A small encoder-decoder audio transcriber, trained from scratch.
Training: muon at rate 0.011, 9600 steps, batches of 384.
Data: trained on short read English sentences (LibriTTS-R), 26041 training examples, 141.6 epochs.
Rows from block 5 of the audio encoder of a small encoder-decoder audio transcriber, named by matrix and row number. Rows with one number belong to one channel. Each number is 200 + 30 x the weight over its row's rms, rounded and kept within 0 to 999. All counts start at 0.
Before each channel's rows are labels from the 100 clips, of 14848, where the channel reaches its largest size: "loudest band" is the band of the loudest frequency at the time of the peak. Only what is clearly more common there than usual is listed. The data: short read English sentences (LibriTTS-R).
# filt: filter width-3 conv (encoder.blocks.5.filt.weight, 128x128x3, each kernel summed), inputs 86-127
# gate: gate width-3 conv (encoder.blocks.5.gate.weight, 128x128x3, each kernel summed), inputs 86-127
# out: residual pointwise conv (encoder.blocks.5.out.weight, 128x128x1, transposed), outputs 86-127

loudest band: 500 to 1000 Hz; 1000 to 2000 Hz
filt.91,134,210,181,186,215,190,163,184,229,206,186,182,218,215,206,191,148,159,182,215,170,167,176,213,183,204,187,152,183,184,222,178,265,164,180,223,152,210,166,195,174,94
gate.91,199,223,173,137,162,233,211,221,141,156,181,175,232,179,208,163,180,220,183,199,200,183,218,256,217,171,181,169,175,173,189,199,192,232,199,176,205,206,178,181,215,198
out.91,225,269,197,192,212,193,149,229,203,186,167,171,234,217,180,161,185,192,177,163,246,174,228,198,188,205,172,204,222,180,215,186,251,156,230,239,264,182,217,199,222,95

loudest band: 500 to 1000 Hz
filt.82,154,213,204,280,196,246,219,208,223,210,201,228,232,190,227,204,244,244,222,226,225,235,251,206,228,145,193,184,222,199,190,212,175,222,234,231,143,205,176,224,180,196
gate.82,169,186,213,194,186,218,214,212,257,261,212,215,239,193,240,188,256,164,198,233,223,229,182,191,178,246,218,165,239,216,161,246,176,231,261,202,175,178,229,198,178,228
out.82,196,210,232,240,217,218,202,199,191,226,188,211,243,199,136,261,195,227,197,172,209,180,148,204,183,211,229,187,196,222,210,226,184,234,126,161,165,152,187,198,250,236

loudest band: 2000 to 4000 Hz; 4000 to 8000 Hz
filt.51,187,133,173,173,191,205,201,257,255,216,185,171,216,255,222,184,186,186,235,219,184,133,220,220,277,200,195,174,189,188,216,185,172,267,195,187,220,234,195,230,174,220
gate.51,152,159,226,197,236,199,200,246,208,192,211,194,183,255,246,270,245,189,173,197,223,189,216,167,198,262,185,137,236,199,180,179,201,189,182,162,179,175,202,223,237,199
out.51,198,186,168,219,213,154,203,182,221,166,160,201,178,198,229,123,224,150,199,157,257,180,183,167,230,200,183,203,213,197,180,179,227,205,179,213,187,254,248,202,248,135

loudest band: 500 to 1000 Hz
filt.29,290,211,176,178,133,178,195,212,201,215,168,215,299,203,223,173,144,230,168,217,198,129,199,237,202,215,177,206,226,260,193,190,196,197,214,173,153,232,231,196,195,212
gate.29,137,182,191,253,224,205,236,214,215,125,219,177,147,213,221,185,264,213,194,192,172,251,212,192,247,208,202,184,226,216,245,166,210,176,226,252,209,189,178,149,170,157
out.29,199,239,192,190,210,200,246,165,203,189,192,193,170,203,182,175,175,182,181,271,210,211,174,212,180,165,198,234,159,120,245,232,188,181,181,228,232,183,180,200,209,178

loudest band: 1000 to 2000 Hz
filt.108,209,247,213,176,183,203,231,185,211,195,176,175,183,180,230,178,138,196,240,192,210,168,246,241,198,190,237,215,235,187,197,245,205,174,205,196,186,159,241,148,166,201
gate.108,191,225,214,205,190,158,184,217,170,174,154,222,194,217,240,232,198,168,168,226,215,200,245,226,183,241,206,169,200,211,220,192,255,219,224,182,161,219,220,218,187,147
out.108,202,202,266,175,217,181,245,212,182,196,170,164,205,207,203,162,171,211,196,208,210,221,219,217,191,208,229,181,208,170,208,208,220,228,256,174,219,194,185,199,183,196

loudest band: 250 to 500 Hz
filt.111,177,187,239,214,180,162,131,192,189,198,222,225,216,209,200,222,223,250,179,130,180,179,252,225,129,213,182,212,201,203,193,169,215,181,169,207,225,220,189,228,209,183
gate.111,205,238,177,174,235,226,202,215,198,210,179,211,201,218,222,229,216,179,115,210,270,233,218,181,187,173,192,172,252,192,212,177,153,205,159,203,154,155,218,172,180,109
out.111,180,246,240,184,172,156,196,224,237,192,178,228,171,246,186,226,212,169,168,254,218,216,195,201,207,248,175,218,184,192,208,180,212,221,233,153,221,230,193,176,196,164

loudest band: 500 to 1000 Hz; 250 to 500 Hz
filt.22,160,252,139,217,173,199,185,210,215,185,175,183,196,218,213,205,180,220,160,202,171,210,171,227,212,257,203,196,150,197,206,167,264,228,180,206,228,203,217,202,203,149
gate.22,247,224,257,187,201,195,230,269,214,199,202,257,236,241,185,177,190,241,216,202,194,192,196,221,185,235,251,175,222,187,179,178,261,208,151,202,200,196,186,174,167,188
out.22,212,216,175,246,223,174,116,187,202,187,193,180,247,217,181,184,220,161,236,183,216,226,202,229,244,259,246,215,252,213,194,151,242,143,212,221,256,196,161,215,187,187

loudest band: 2000 to 4000 Hz
filt.57,267,202,173,217,215,218,194,201,159,224,239,194,213,209,213,224,207,175,223,160,139,235,187,169,262,169,190,200,153,168,268,192,193,140,121,197,217,206,228,171,157,242
gate.57,207,222,264,209,229,174,231,202,247,182,165,197,216,221,210,253,185,148,156,149,187,221,184,191,225,208,206,180,190,182,203,191,238,255,180,180,192,157,203,224,217,139
out.57,160,215,197,179,221,171,258,226,168,126,175,250,245,224,208,198,166,210,185,198,227,213,202,154,283,199,234,170,246,219,195,182,147,136,187,164,241,236,176,169,207,218

loudest band: 250 to 500 Hz
filt.36,189,192,186,188,153,161,172,144,209,209,149,252,213,165,185,219,164,199,203,193,164,207,179,194,236,197,198,218,155,197,210,179,204,196,190,188,201,190,200,207,164,206
gate.36,141,213,164,197,176,192,199,197,149,166,211,223,198,177,201,238,283,217,218,162,200,188,201,253,169,232,176,213,187,198,206,203,287,180,191,256,218,204,210,248,227,168
out.36,215,147,218,187,191,197,177,190,207,169,240,207,178,169,211,219,200,178,170,201,211,160,196,156,212,207,195,174,191,180,187,221,219,223,207,198,195,232,137,191,180,185

loudest band: 4000 to 8000 Hz
filt.1,196,193,196,198,209,235,233,211,216,205,249,178,205,201,261,187,168,203,239,194,203,221,178,205,187,239,200,185,187,164,226,201,162,170,222,230,214,158,146,126,181,194
gate.1,165,212,215,199,160,137,223,205,203,189,176,224,203,212,223,237,234,223,173,214,206,191,221,217,163,206,221,184,231,242,209,231,222,190,207,182,205,194,205,256,224,192
out.1,196,227,221,242,173,206,153,198,195,192,225,235,220,226,262,257,237,181,189,215,177,196,187,219,207,189,196,210,217,158,195,195,185,241,179,164,174,164,191,182,172,249

loudest band: 1000 to 2000 Hz
filt.58,163,197,255,152,180,183,225,223,170,195,210,182,196,185,254,203,169,198,192,171,211,171,215,240,174,226,245,185,185,162,217,199,264,171,189,158,229,191,253,206,183,171
gate.58,184,217,229,196,164,192,227,245,169,223,166,208,186,155,215,207,222,139,237,214,211,245,229,225,162,212,179,188,208,231,140,228,182,189,236,214,178,174,202,213,212,185
out.58,237,219,241,235,200,178,219,181,164,220,205,255,190,220,149,188,248,100,137,215,208,216,242,190,158,169,182,222,189,201,209,226,146,203,210,191,215,182,205,198,184,186

loudest band: 500 to 1000 Hz
filt.78,248,279,174,209,207,178,198,191,209,179,179,147,192,186,177,196,197,225,242,201,219,222,259,202,100,161,193,158,250,183,163,187,140,229,195,148,153,193,212,163,199,219
gate.78,282,242,183,208,187,222,195,185,194,213,210,186,174,178,205,177,195,253,198,187,232,174,252,294,139,171,193,173,231,215,119,242,212,197,169,171,183,194,201,170,216,180
out.78,287,185,198,180,211,199,199,261,189,149,217,264,175,169,176,188,202,235,221,170,180,189,181,278,237,235,172,198,223,200,195,186,221,196,202,199,211,188,219,168,168,217

loudest band: 2000 to 4000 Hz; 1000 to 2000 Hz
filt.71,182,193,203,249,243,173,186,183,246,186,239,216,219,184,202,236,227,221,194,155,227,227,221,170,178,191,200,216,239,186,177,176,167,163,194,231,133,152,173,206,201,141
gate.71,242,191,168,190,197,168,188,154,212,193,205,183,166,196,210,204,160,218,215,173,188,189,219,257,182,231,263,171,214,156,232,186,235,212,138,174,219,210,204,170,235,154
out.71,194,182,276,225,196,186,160,205,260,231,224,199,196,225,225,266,193,178,169,242,140,225,182,181,187,224,161,171,191,189,204,224,223,177,197,184,196,170,229,197,205,140

loudest band: 4000 to 8000 Hz
filt.105,245,206,198,207,236,214,211,244,222,178,250,183,219,225,179,210,223,174,243,217,227,149,210,217,185,247,146,235,239,234,150,180,207,208,213,168,212,151,178,215,244,171
gate.105,194,202,191,201,199,225,139,167,167,171,238,228,217,230,202,197,233,162,182,240,215,203,190,165,174,179,231,192,229,210,165,284,170,181,231,237,247,219,190,243,179,158
out.105,174,215,180,196,214,220,186,215,139,254,201,200,206,213,214,134,163,215,177,267,259,194,210,222,208,255,193,234,204,225,211,105,189,174,185,151,196,213,193,194,234,133

loudest band: 250 to 500 Hz; 500 to 1000 Hz
filt.33,219,178,208,199,197,162,213,186,212,160,189,193,130,178,187,201,191,201,188,214,151,207,161,138,208,154,153,224,210,220,198,193,185,233,170,183,212,147,246,193,192,266
gate.33,238,219,209,224,203,156,211,183,161,243,133,231,211,165,249,224,283,235,177,199,210,205,207,207,188,205,221,165,243,233,184,203,224,212,195,201,212,167,225,261,243,227
out.33,224,147,240,236,191,224,224,201,227,246,194,187,173,210,209,173,255,198,149,219,181,179,152,236,231,163,200,226,183,255,246,223,144,204,175,149,179,212,211,233,219,211

loudest band: 2000 to 4000 Hz
filt.4,240,214,242,181,208,192,204,200,182,163,261,219,258,229,150,230,196,234,164,169,211,163,273,187,155,186,223,220,205,214,188,237,221,188,161,143,171,233,169,196,227,154
gate.4,236,192,187,204,164,183,241,191,166,262,175,183,192,139,227,222,188,186,149,190,217,175,210,219,293,195,198,213,179,216,212,223,185,272,189,217,167,153,180,234,248,175
out.4,165,182,179,217,159,224,218,228,211,217,223,236,192,183,200,144,244,203,217,205,159,216,207,206,67,197,211,222,211,203,180,260,203,183,226,170,212,228,204,189,187,174

loudest band: 2000 to 4000 Hz
filt.11,242,178,157,156,222,213,222,242,169,183,212,215,223,184,224,194,143,139,196,199,236,188,155,224,340,211,193,160,202,181,247,237,184,235,234,210,218,151,185,211,208,210
gate.11,199,175,149,162,159,206,183,179,179,178,194,211,217,156,204,201,191,187,166,204,214,215,169,159,302,182,214,217,234,219,267,194,201,234,186,213,197,116,222,166,173,120
out.11,245,193,232,227,180,214,239,157,167,189,161,273,201,189,179,224,189,163,177,240,185,206,179,218,320,180,180,213,191,147,243,214,194,230,185,149,180,169,187,194,147,155

loudest band: 250 to 500 Hz
filt.123,263,179,188,199,126,213,199,202,229,200,227,194,237,185,213,211,214,191,198,169,181,190,173,183,188,232,168,180,160,182,229,229,296,192,201,189,225,181,181,207,175,241
gate.123,256,242,205,229,256,207,221,221,167,199,192,236,136,202,251,213,194,163,166,212,211,216,199,258,246,203,218,165,205,170,186,253,190,165,159,171,188,175,178,186,216,206
out.123,209,211,218,200,212,219,162,164,216,128,177,202,216,219,163,217,181,202,195,216,214,183,161,306,209,212,209,208,239,218,222,153,202,193,155,206,201,232,225,209,194,179

loudest band: 500 to 1000 Hz
filt.73,178,189,196,179,178,218,159,188,139,241,206,237,222,241,220,190,273,164,228,220,174,162,197,181,248,232,193,203,186,183,219,211,198,204,234,150,147,208,224,184,195,219
gate.73,178,193,244,234,185,236,256,261,208,228,174,159,217,168,211,188,170,236,152,179,223,189,194,296,191,226,186,192,235,235,147,192,232,227,162,238,231,220,219,182,194,230
out.73,191,227,145,219,244,174,127,205,155,217,246,198,172,240,198,215,255,180,208,229,228,149,202,246,212,225,225,227,150,183,215,197,191,166,233,224,222,214,211,220,175,188