Weights of a small encoder-decoder audio transcriber.
Model: encoder norm batchnorm, decoder width 256.
Training: 9600 steps, batches of 384.
Data: trained on short read English sentences (LibriTTS-R), 141.6 epochs.
Rows from block 2 of the text decoder, named by matrix and row number. Rows with one number belong to one attention dimension. Each number is 128 + 24 x the weight over its row's rms, rounded and kept within 0 to 255. All counts start at 0. Numbers have three digits each. After the name is the row's rms in percent of the matrix's.
# v: cross-attention value (decoder.blocks.2.cross_attn.v.weight, 256x128), inputs 0-127
# proj: cross-attention output (decoder.blocks.2.cross_attn.proj.weight, 256x256, transposed), outputs 0-127
v.231 093:153110124150130115145117131146160127123126159121126154149105104090127147121133143167193131097156155087158143130135164142093158112148127143149109121127130123121145150098141108097128092165130140117126115118153130130140125163113093128145134166108078143075116112056139103145129108129115109143140138106087127182106126118146097107159125094149123103106137094163188089129107144171160112131117
proj.231 098:163149144136134137133143120140146078133122127140168127121087113130112164103129145095129113147090145106121098103160151152122153114153126114139130117092134126132141142097135142137179109161109186122130156156113148140076163136123142080120110143093139115163114166114084163107117078155147120129090127136134127109147144152143094119116151092125153133155168144079149127109141100119164131146115
v.232 097:137131112120133107129146118152139144162155154159128184141133107089133145130114108130127116149125145112154116119130139133123115097135112082093134128217098138172104135111132168102088155171142112117129153143098109116147117124112135098123083124183104149145113152125127150144117120095153088127095139145085157166159118108120138115115161102156073116170111107143166148100139103110144126135113
proj.232 099:136135149125138135135114150125094113115108153187131177104054120103130118134163128088159132138102142117135124120125154162079099119124136092101165128106139118141149085099116102109140141127169088138142145093152126122107152128093127100108121132127107158103145095127132163124140099139120158158142070116106111165123153141100120127134111110124151130109115062119142132100143129151098160135151
v.233 109:113125090166151110164138105118098096130151128139138150143150131098114138103125120095137158103109129129059129174129136105093142158160153095118122086134112103123143109106153159124123154157124156158119127163115138129123118141122120131134138117114097182075133128099165136119067155177105091158120113125135108159103121137145134134154093112105130138105140097172152139135077156142168124106157
proj.233 103:102097090105122115154121095177167134101143111151109134100163118108129118150128117154116133167141101115102168107158116097128161152105116154138116106133134087110140155117161096141120113133127186150173122145135148144110132084116164095136106157111117071122152133122103115110121127112130089152072126133115164126165149162126096154113119090129134146124149133098118118136143101112127127137119
v.234 099:139088113150129163085118124093134092120195114162138130127158103125174110150119157139149136108099144127118124128138127115117121122071142154123147120139139185089119120146112116114150138126048117139088131098108116144130135118125129116149119116128130111151114119173133177137115136158108179108141114146114168127110114119132121143126124160110077114059139118142101144092130160158154094112121
proj.234 104:122135128102097143112165119132131173144120114127094139150117172148152131157129076186141144132139137103122128101109102143123093138167092127118139133118072143135125148143107103135097147147150139079107122131123108101154103087167139127138086079171127103139108133148138180113144112136119154098157158137104142139139146135105192091084106110145170118154135154110117121115095134098178125133151
v.235 104:107094129123096106133173122112101144140150115152152112115125123182153114171109151129092128112107119120140164130125124139144151176152146105084183109149131085103140127131102117114099090154113140146091112144156121103087119165134117178112143141163134100147121135097101104069143179157136162127162131151091134133090173175133121133132114138121159112150134154139122141143126093116147142118136
proj.235 103:118107096123158100100128121112157141129149129141164111137114107141105140098152157178128085121099140156091133131174151153133091132119133128138125111134092110128138083166116082131117087148113203159105109116148133127143117140121136156119126131123130123114164119113160135132083128118148172162079149105131129150143133124119165115109080145123125134096141093127114157161120139190141110098144
v.236 111:101177173100159133138124098130136116130118105169103140152136113095143116131153108161179106140056112130143120121106151128167127140078115150117114134103120126151108151129126114110109112145152133153125154132115101133121153073159148124089138117140099106115158154127119122120109125131102139157116136191149135107104142108168120141167120167087132155099135088172102124171098130094120111158141
proj.236 112:132112144100145102154146115148121148142161132109116154103096109155099124120104116142113153083145153101137162092167099109133105128099134126117111176115126149103097103101158118116152110136111097114144175157121129106107122107125117110151153111163130131120121096110120150162144146165152120170106163123129108110144120098098191132138127149140154161139126145162096106181105114101170063173120
v.237 088:092174148120131108100153100133127136138135123136146137142103098080160119131107148146108141116113144091131142134107095100161147148164076131121093129151148119122138163170154127147092083122154132117126091152136119144107160137127099140113143121118136142129196136187123107149128127063124127150106119133109070123137115130133163139119100192106153143160100120124149141094144095137160114145118
proj.237 099:142106118160128155113154156122093109140107114141140144113169121163125098130146103091135092093133131125089116119179138105131111126144136118125126109109178102117116102115158118140144119140119181113156130104131092124140066188080068121120175147133134104096141137129109099133120132128133074148143155108143104158122141103147097176172096153099129157113134129132063121125100161109106167086159
v.238 108:135122121108136126117127118101124133142166123086122129132147153152112153158076099142168126096180117151184110113127107111136132097098113124089105117178128132167159139117172110081182130070143116128132135097151127147085129151113140094131140161152114120139119158123119153116102125111127097100147100105120102112147120160116159125148160166157113072154115110155119138127076121134148111135143
proj.238 111:147144119098136106120132149103094125110080118099124153103116134115174174117104129139141104117128137164145100114124150149123081087155132178155144148096120121101144124152106112139116151115157136112104142110140112124156162134082126120150161140117113109124122136140129087106123155139133146166154106112141157136110165142151120071123141070151120110171140148107128143104104125127118171118109
v.239 091:099115122132128126139079168124141121131154140137113169115144159117152168092109123151183096176114138114099120125140101125119129106134127148138058102133154164131136102158121136130160120143110160129147127123163126068116092142155157130139177140138097098158098161118161125132109117114134130118101107171134105118120124135129156134087146106109129122133139156065126083126133112110129154189151
proj.239 098:135101133078116119142154161160102145125146115110151095130075133136160113141104128100152138137144134131132108144180131126119106114122117145134148141086179129104109132163126123133162162158126093145130133139102121177120152134094124055131139134111135136176090115149138117153127143107103128111166162140132125128136100101092117097110154137128156118132158131112098154067163152102168152173132
v.240 088:145150133115130100181129147132144137108116148144137122157095126112092143114080101119125085116139120137119134088123121150174134133114156159127151132106094091182145137149111114156201116176112102132126123087113131101119124132123143128121109137123110143130138149173113117143058107094114161113115107085135104120141111160135109141166100114156123128111156103143148098131174162175100127126157
proj.240 093:128115147157131116144108101122152139101146152102144117115148135168141132122169122104140161136085149114137138090092146164145120102095144153125141158133092133106160148129125147124121145147103160177171118131134096123097138184105130137139127136138069105109103109143134107113172078126146079144114125142112141079104139138126150137158137162129145093129103124142117088152136114092127137102117
v.241 108:135155129174149141107110155135144132132113120123160141104124118129117139086117110141162125135156148092071115114133102144105176127129114078118125127190156088090127101182133137057084141100134133113135141160134112083085130175119118108129130093104154173159138121140131127120152130137107122152107108121139116136127151160109158153130124140131136110133166154109175123117177140108150151130110
proj.241 106:129110092123102124125090126093219086097105137125152159149134084109160118108171129119131143124165111125140141170167144109161132150142133131110130096123137107150130114124124130148146120111141102153109139108129093148148080141088113096092128134115146098134131081096150143133082138138106159123166143152086147132110124099130148126132121149142167161099130137130083150111088124108150150121167