A small encoder-decoder audio transcriber, trained from scratch: decoder width 256, decoder norm layernorm.
Rows from block 5 of the audio encoder of a small encoder-decoder audio transcriber, named by matrix and row number. Rows with one number belong to one channel. Each number is 128 + 24 x the weight over its row's rms, rounded and kept within 0 to 255. All counts start at 0. Numbers have three digits each.
Before each channel's rows are labels from the 100 clips, of 14848, where the channel reaches its largest size: "responds to" is what is common among them. Only what is clearly more common there than usual is listed. The data: short read English sentences (LibriTTS-R).
# filt: filter width-3 conv (encoder.blocks.5.filt.weight, 128x128x3, each kernel summed), inputs 43-85
# gate: gate width-3 conv (encoder.blocks.5.gate.weight, 128x128x3, each kernel summed), inputs 43-85
# out: residual pointwise conv (encoder.blocks.5.out.weight, 128x128x1, transposed), outputs 43-85

responds to: the word "the"
filt.12:145095123117076089109079122150113102114116159146144132174117111128118112152052148080092121126128151130142154155136116102118082124
gate.12:122143080113168144104122109110120148142127142156092097151144111081121141148148118129133130123149130162124180164156140145111095088
out.12:165089108148128136101142135130171102136187124135109121129128124150106128125135114104150117087078142083129123129168152142126148176

responds to: the word "was"
filt.10:120124118114174133119101140114139114164119124113064148131134108111127112115064144156102141131181151105140119097145158128137126124
gate.10:151056091094154124120164163127148154125062111123103136127148127150113129120107094127154112121158170126109121107146125152091070103
out.10:148144111119109152130142106068131155138115170112159137132169132140124103139134080124144108126096083124121116137113118103143148103

responds to: the word "you"; the word "he"
filt.111:145108162144166100135130102132119137070106138098125115133131104150084091152172121145088121080106158118106149172145152109124151089
gate.111:088130122115122134170163153145138087145081083140139124089136100095135104183114130137132079168155131138147100117125146128164167151
out.111:136137111143141133156164096107165153159089111143135108114134130115128129062144145156164177077140171153120144107151136117133167147

responds to: the word "me"
filt.89:113118114135138124112088110164102120116143137085085096088125165144151093117138147089132080107126115163122113154150130135105138136
gate.89:123092117099062121117113161127121126155126142169111123104102138126155115128110145125129143185095150154181124138134140146092116103
out.89:130148113116141095124150083101104136073142122142154113056141107086124119117130089092120079151154109137143159131103124148144111139

responds to: voice: male; the word "the"
filt.39:154139118116144152130145102136120105147116102134142164121107108162136125125150123206106130151087158162096078099127166142115158143
gate.39:114090105115115114119056155137132144111132127129096084148149082114110123129092137128146122078152086158112093171123124133090131136
out.39:143141112147131157172160163146090094147150135159143143127148144138137157124104129165121107089085144145140133108097141160150121134

responds to: the word "he"
filt.50:108115126080081123145106174127104138139136114152119124155147145134114121088131132152106169105153108112183123135172117125159101155
gate.50:121140113148084128121133095060044146100166157112122124156140123138146116121158114099109141128156157114181113152142160133121127145
out.50:107094108137081146099129090114114191135089157100123116088118125157122151124116126137106102119152122168104129125145150124120146129

responds to: the word "of"
filt.100:136066124150158111141094108155129158099112165152127116139111146139098098112114133151141115131112098117146091141118121150125155146
gate.100:141115085099162102079073128113095116117097144130099122100143141110147115126114183090156098122168149172149117162137148119120132133
out.100:126134126109108114106150107158113124114100147127138135139125137129119164157088133142130132115142163083130073098112104147155102111

responds to: the word "to"; the word "be"
filt.18:102147112124129142134090167136115123122120112116160061150148114139131123111156155171090103161124092101115131171153151110161081140
gate.18:115123116126140111174129111123177110104177129122130173140095154132121116135105148095121127094144128138170135132127163146099056095
out.18:124130142180104099106140081105128163121111132174134130101139089154160115163135146122139115125161131146145091211131124124142139177

responds to: the word "i"
filt.120:132125155132124104134090153141101082131135120120147148085117126139121080134109088151140090101116108098133118114151147109127119112
gate.120:121125116091127134108108126093112132118088133133110084136148089153123109121127087133114151124163109129131158115117151149078149120
out.120:120094094119118136103148144136075085136072113129155133146153090092118123144106139162160069159143130105190146131127136137137119114

responds to: the word "is"
filt.4:192137134124107138168152186136131126159108120140170107126112108126155095153134128177147081128147141173177168143119126137154174133
gate.4:103146136120150114107110080100114176119150139123089096152148092118141144162129141142121154132140111173078142138122137160111148092
out.4:098182137125131065152127092121156111127138121177108130152123134089144087121147147134112053119124169106104122139133134147158131161

responds to: the word "was"
filt.123:144146145115179186105121126113137099156145134075143115111118109120149141112127092144143068116120160109156092112115155116099121099
gate.123:138170125175136145151117131172094093102097154139109112158146090129124140147154158100069160168157122127147116136123131152164137147
out.123:142134155117122133156131127099159170157081116160136130122122134148126120096163122134080133142147131148116120157115094121050111172

responds to: the word "and"
filt.73:086098141140128141133111124127097125109160131100118159160167115132142123143132143156157138134137171142075141122133118135164086177
gate.73:153138136159084159143113105185140111101130161135087082117105105141102127092150101165150167135137107144120134155096112142128103094
out.73:156082127105115109100097131111111120124142136195141116142141107145112108148120159161141142113081110109095113111110122123140135127

responds to: voice: female
filt.75:121126120097166178108162123105130109125143173180193119122134122146128150115137158109132125188155115129104105094114121102152139107
gate.75:141126132139119074140105072096100183100121107136139128152120114091126135114143116118174083137157145124127137119106145163128122165
out.75:118146100134122118155161145110170174119128120146155151141094142146138164102120148135141167143133138113132137118130127146138125135

responds to: the word "and"
filt.20:130144105168150125104146110102087123151100093172108159140157156121108140104120134142096146179131117109122139118142108132151136122
gate.20:130143091141113131120118125100103124171094156157095140118147117085130127103094105175151132164129166117126151154107139172112128135
out.20:105160135110140106087146105146133102079140162124131094116130129114128089120157152128146141111107165117131114092111180137128142117

responds to: the word "not"
filt.97:102128109117134168137139093163128144117148126110132084130136134149123118147136095157118126100108141109143136181123144130164163115
gate.97:130108113157136179079073105083112125106130116103146131121115153097121111127149170155154106168159142153121088172105116129125166130
out.97:107124156119136148119117104162149090170131102167154119217124103110155104104104115094130143125114167121130100146109138102123145132

responds to: the word "it"
filt.54:122104142133128119122139168146115098152146147150131132153107106125129158135139144080123127139124120105109123097115097114147127133
gate.54:117125136139135070121121160142118146148138095165138079134113132147122143084141159058144158111140164091148121094158125120139116142
out.54:123083105125112087146166124102140110084138131123163119115136128109122106128154159126116108106168146108147141113100162135167099138

responds to: the word "do"
filt.92:096170131120103182115141099122127173153119139120130087104096117130121098113149142082123189148123137125121136128138162133114142138
gate.92:105144150174144067134126156090106120133128139091153080105124136111111120199100144152089101075146145182127152169104137135129168170
out.92:147184136132152164112135087135138183127122083145157130123128159128118143143139138043145121107119152122089181093113098095126173131

responds to: the word "and"; the word "was"
filt.46:150149144167160130065132065146087166120172147084128116133135146141118104142154079117144151147138124146135144144140147127119147137
gate.46:099083141097057136153096184095147084133101145136114114102110097152131140133088127107125128154106164132133133110108161120108097121
out.46:098126139101150108185147124154188132076119127179125143141105164116124152150115145113144105114131121130084132103121124100136070118

responds to: the word "the"
filt.101:114074133146126102122079137147107155131170111172110137176137139140174127153133135101115117123152140114127142122122134103131126175
gate.101:124141088142111096130096153156106149118128159145156104080111107079120113168133120124138167108126133133134148102100138139131148139
out.101:120124087132141078167122091099110131138093141106134151117148078146183151118136119111142112101144160134134113122163121105107085067

responds to: the word "we"; the word "was"
filt.87:089113129129165113101107151174157117102111129161143157101100131082086125114127134119141119110154157161153131162113109147124099123
gate.87:104119144125132085092114088163132114085123107100096095121133136139133125176139134109101158182127103058121124126130108135109118115
out.87:113127113117114156101126088115188097151153144111083151169114116131128144121139077084123118092142134107160115155130154139127088153

responds to: the word "you"
filt.2:097132109123161142165119148095167127158142173122111116161106126109160167154159138113093134098145126139106147110127149148171110085
gate.2:093161128110098168111103101188159157100108139105089145140123154093158102139170201120110158146121121107108134104113124126148111152
out.2:112111125134106089155154084138166068159145098120102135148152111145133083072157161141151111120115126108154162147143129124081118150

responds to: voice: female; the word "a"
filt.3:100123123157105086107110146146126110121120164138120114117100123113129123111123132121151181100130079099118147118131079124140107094
gate.3:110133145095107121140130153105125123112159115109138102146144116109125171180156127099134115106098147149153147136134124137096107120
out.3:127123126082122114101131125125136129110114135135117106123121084148137137089197123100127132133126138135117101146136123109149070126

responds to: the word "was"
filt.96:130123110105112144108121145096087119133137105103081097161123141089128131120130107088149150092145093160089144156156145108130069093
gate.96:124165126151162110123135142167150175140139157135159139102116117143151121147124164165063098107081152130157156113088094162121160145
out.96:128143140111093121121135117118103145156080101139106104147094127136138154103132113124127134130170146158116106090117118130125101164

responds to: the word "it"; the word "is"
filt.77:103136100096102148167144123155128139119134153156118149082105156152153114136120193126096166104166125126126113157136107124121123177
gate.77:116145136159108143162124122187100139157084088110118115141107133138129097113161116137161076160147110175116127123130128171118114081
out.77:139140157124120114158113106143130096127125153126096084143153102156134097136133124116146108178090125140128094139125137106156134113

responds to: the word "i"
filt.49:114142192154138117135133129070137154184131124120090138134155091151128159088159113081115083142163118148142102123100096120121124122
gate.49:121130124157161107145134143118117101095152120106075112143136154146118156067136110109115110097123098134137104124115125151135136091
out.49:132145155164096158124117115159127039167109135106092117067131159099138116113133137121116094158107130134110146133145150143139116100

responds to: voice: female; the word "was"
filt.78:141136105141179143113136146111153122182178164114108124119147117100132132077093149104117142138154115159111149147132153130132152137
gate.78:143185141157173101140111136159104074154106149133098107096100133109142142117149091137109128125158107126154159149089152157115129147
out.78:088104117118138097164147157108110153146165129137129142077127149127126122156089115113115144108090133088084087147167172142134108130

responds to: the word "the"; the word "was"
filt.37:089083174103133113069099155133124167105112106161152084110146074103150116162125153118109156147108125126172168148162125150138179125
gate.37:114141123140152126119066077147126110105113102145104098094094135067089150105100138114149114124128132171123162110107145126121114099
out.37:140139142069104121092115147131141157114144100148109097138124090098133142138145132156121103115112139152138096182125151141100148130

responds to: voice: male
filt.45:127152150108125095098132117148136106103097139139090099124159115123134174117149129153114129099073137115108151117127100130095211143
gate.45:140140117090092137110185169153100169126149147129179096110135104135123122137160141101112181130125105132126140117114168110134117137
out.45:141125133147117119128141081133127081122111135109156109125169164097139157099101058101125113115094122099127144103112152129159165082

responds to: voice: female
filt.125:129125125131191107089141145157094092156102125128080075123141128130122107096120104162137107094102103125066137131131161122136124157
gate.125:175089131140071098142130097134122110137132109129123120108085164135139122155121125124144149118109097132122113121156134120120105191
out.125:087150152155123096121110132107171153105139152113112196151104118144133131106081136164123126140138167081135123131120128150141123107

responds to: the word "i"
filt.13:134194123112143126119186102134143127166112146138119123130101116163120140137101135132084143141141101117111133159128125139131123133
gate.13:140098131130146175104122145125114093100144121132096123153121067120138102091150095133131093111121123153099145090099108110136111145
out.13:141154143143101146097084101142123176159132141118150129089129148101147118141115151097130110133098165160127105130115097116154130122

responds to: the word "i"
filt.16:159129137090109110164180107101158076152120105151134158142124148112142111081150128138120161141113127136092146137125098113108108116
gate.16:150149107114152148110146117157165121121110128137131140131113118140118107124167069108119195132151145129098111157067133132138147113
out.16:126130160151144163115139140167099139122105107098085154109117144136169100121123183113202105135180108145127086069110129088135173123

responds to: voice: male; the word "i"
filt.29:105111108131139133160126137127114106118104120120124110115132140154129098135112096128076086163105154113133127101116146128124133113
gate.29:107131117137097127103149132156155146149136129131106119135131093104117153137128120137113179152135131153149120154141157143096104124
out.29:157087094109119101110127167130155100139095108144146159146102159125116141110127131149148107089158192102110131146168111137123138174

responds to: the word "was"; the word "is"
filt.26:108157182138106103140117152116117125140151087116088105121113090107145093142115144119097091123119100159152137145140156121124121151
gate.26:095171123173100163158115142173073166127138117130100133142099114120124088143157116122168181147120121132106109133157149131149170126
out.26:141090131130117137101097142181126145137102133116143100077162150101089114138171144140104135125096080155163137158154107134143077145

responds to: the word "what"
filt.43:144124143092070120148115162083119140152131172135112087121142123138130089133136178131106134155135128102113134179094173114087132160
gate.43:135118144141195147123110083157103108116146108110121123107093122065136097161134112142153096111135114110121117118118121138122133099
out.43:083142117122089152135127168139128134208099103118117141148150105129115132105058185110169137118141169130183150103199141128117117113

responds to: the word "is"
filt.110:155168137122143157153139098122121149114099088115159193126118133152108123146145132153152121147098149150121153137096161123127127151
gate.110:134149102175116137119172101119109139130132086103138115155114152159124101136167175143121121114145129154165141150127132149129066169
out.110:113152149145130164163109134152153080134130172117157141124152136135126105157094131140140111122145172071114101151168146111088141125

responds to: voice: female
filt.9:150115066080129140159074103111142122116176097103161144140107103116128116118156154089140152127133121113104115147143111102141119101
gate.9:093155131156139111114156137118123125101102124108175103117113156160121142114116085138110109163099158084146096122123165125117148160
out.9:115132120130128173155154101149127132130131134172089162118074157062120097127117145103147102131115119122131119130104117110088084135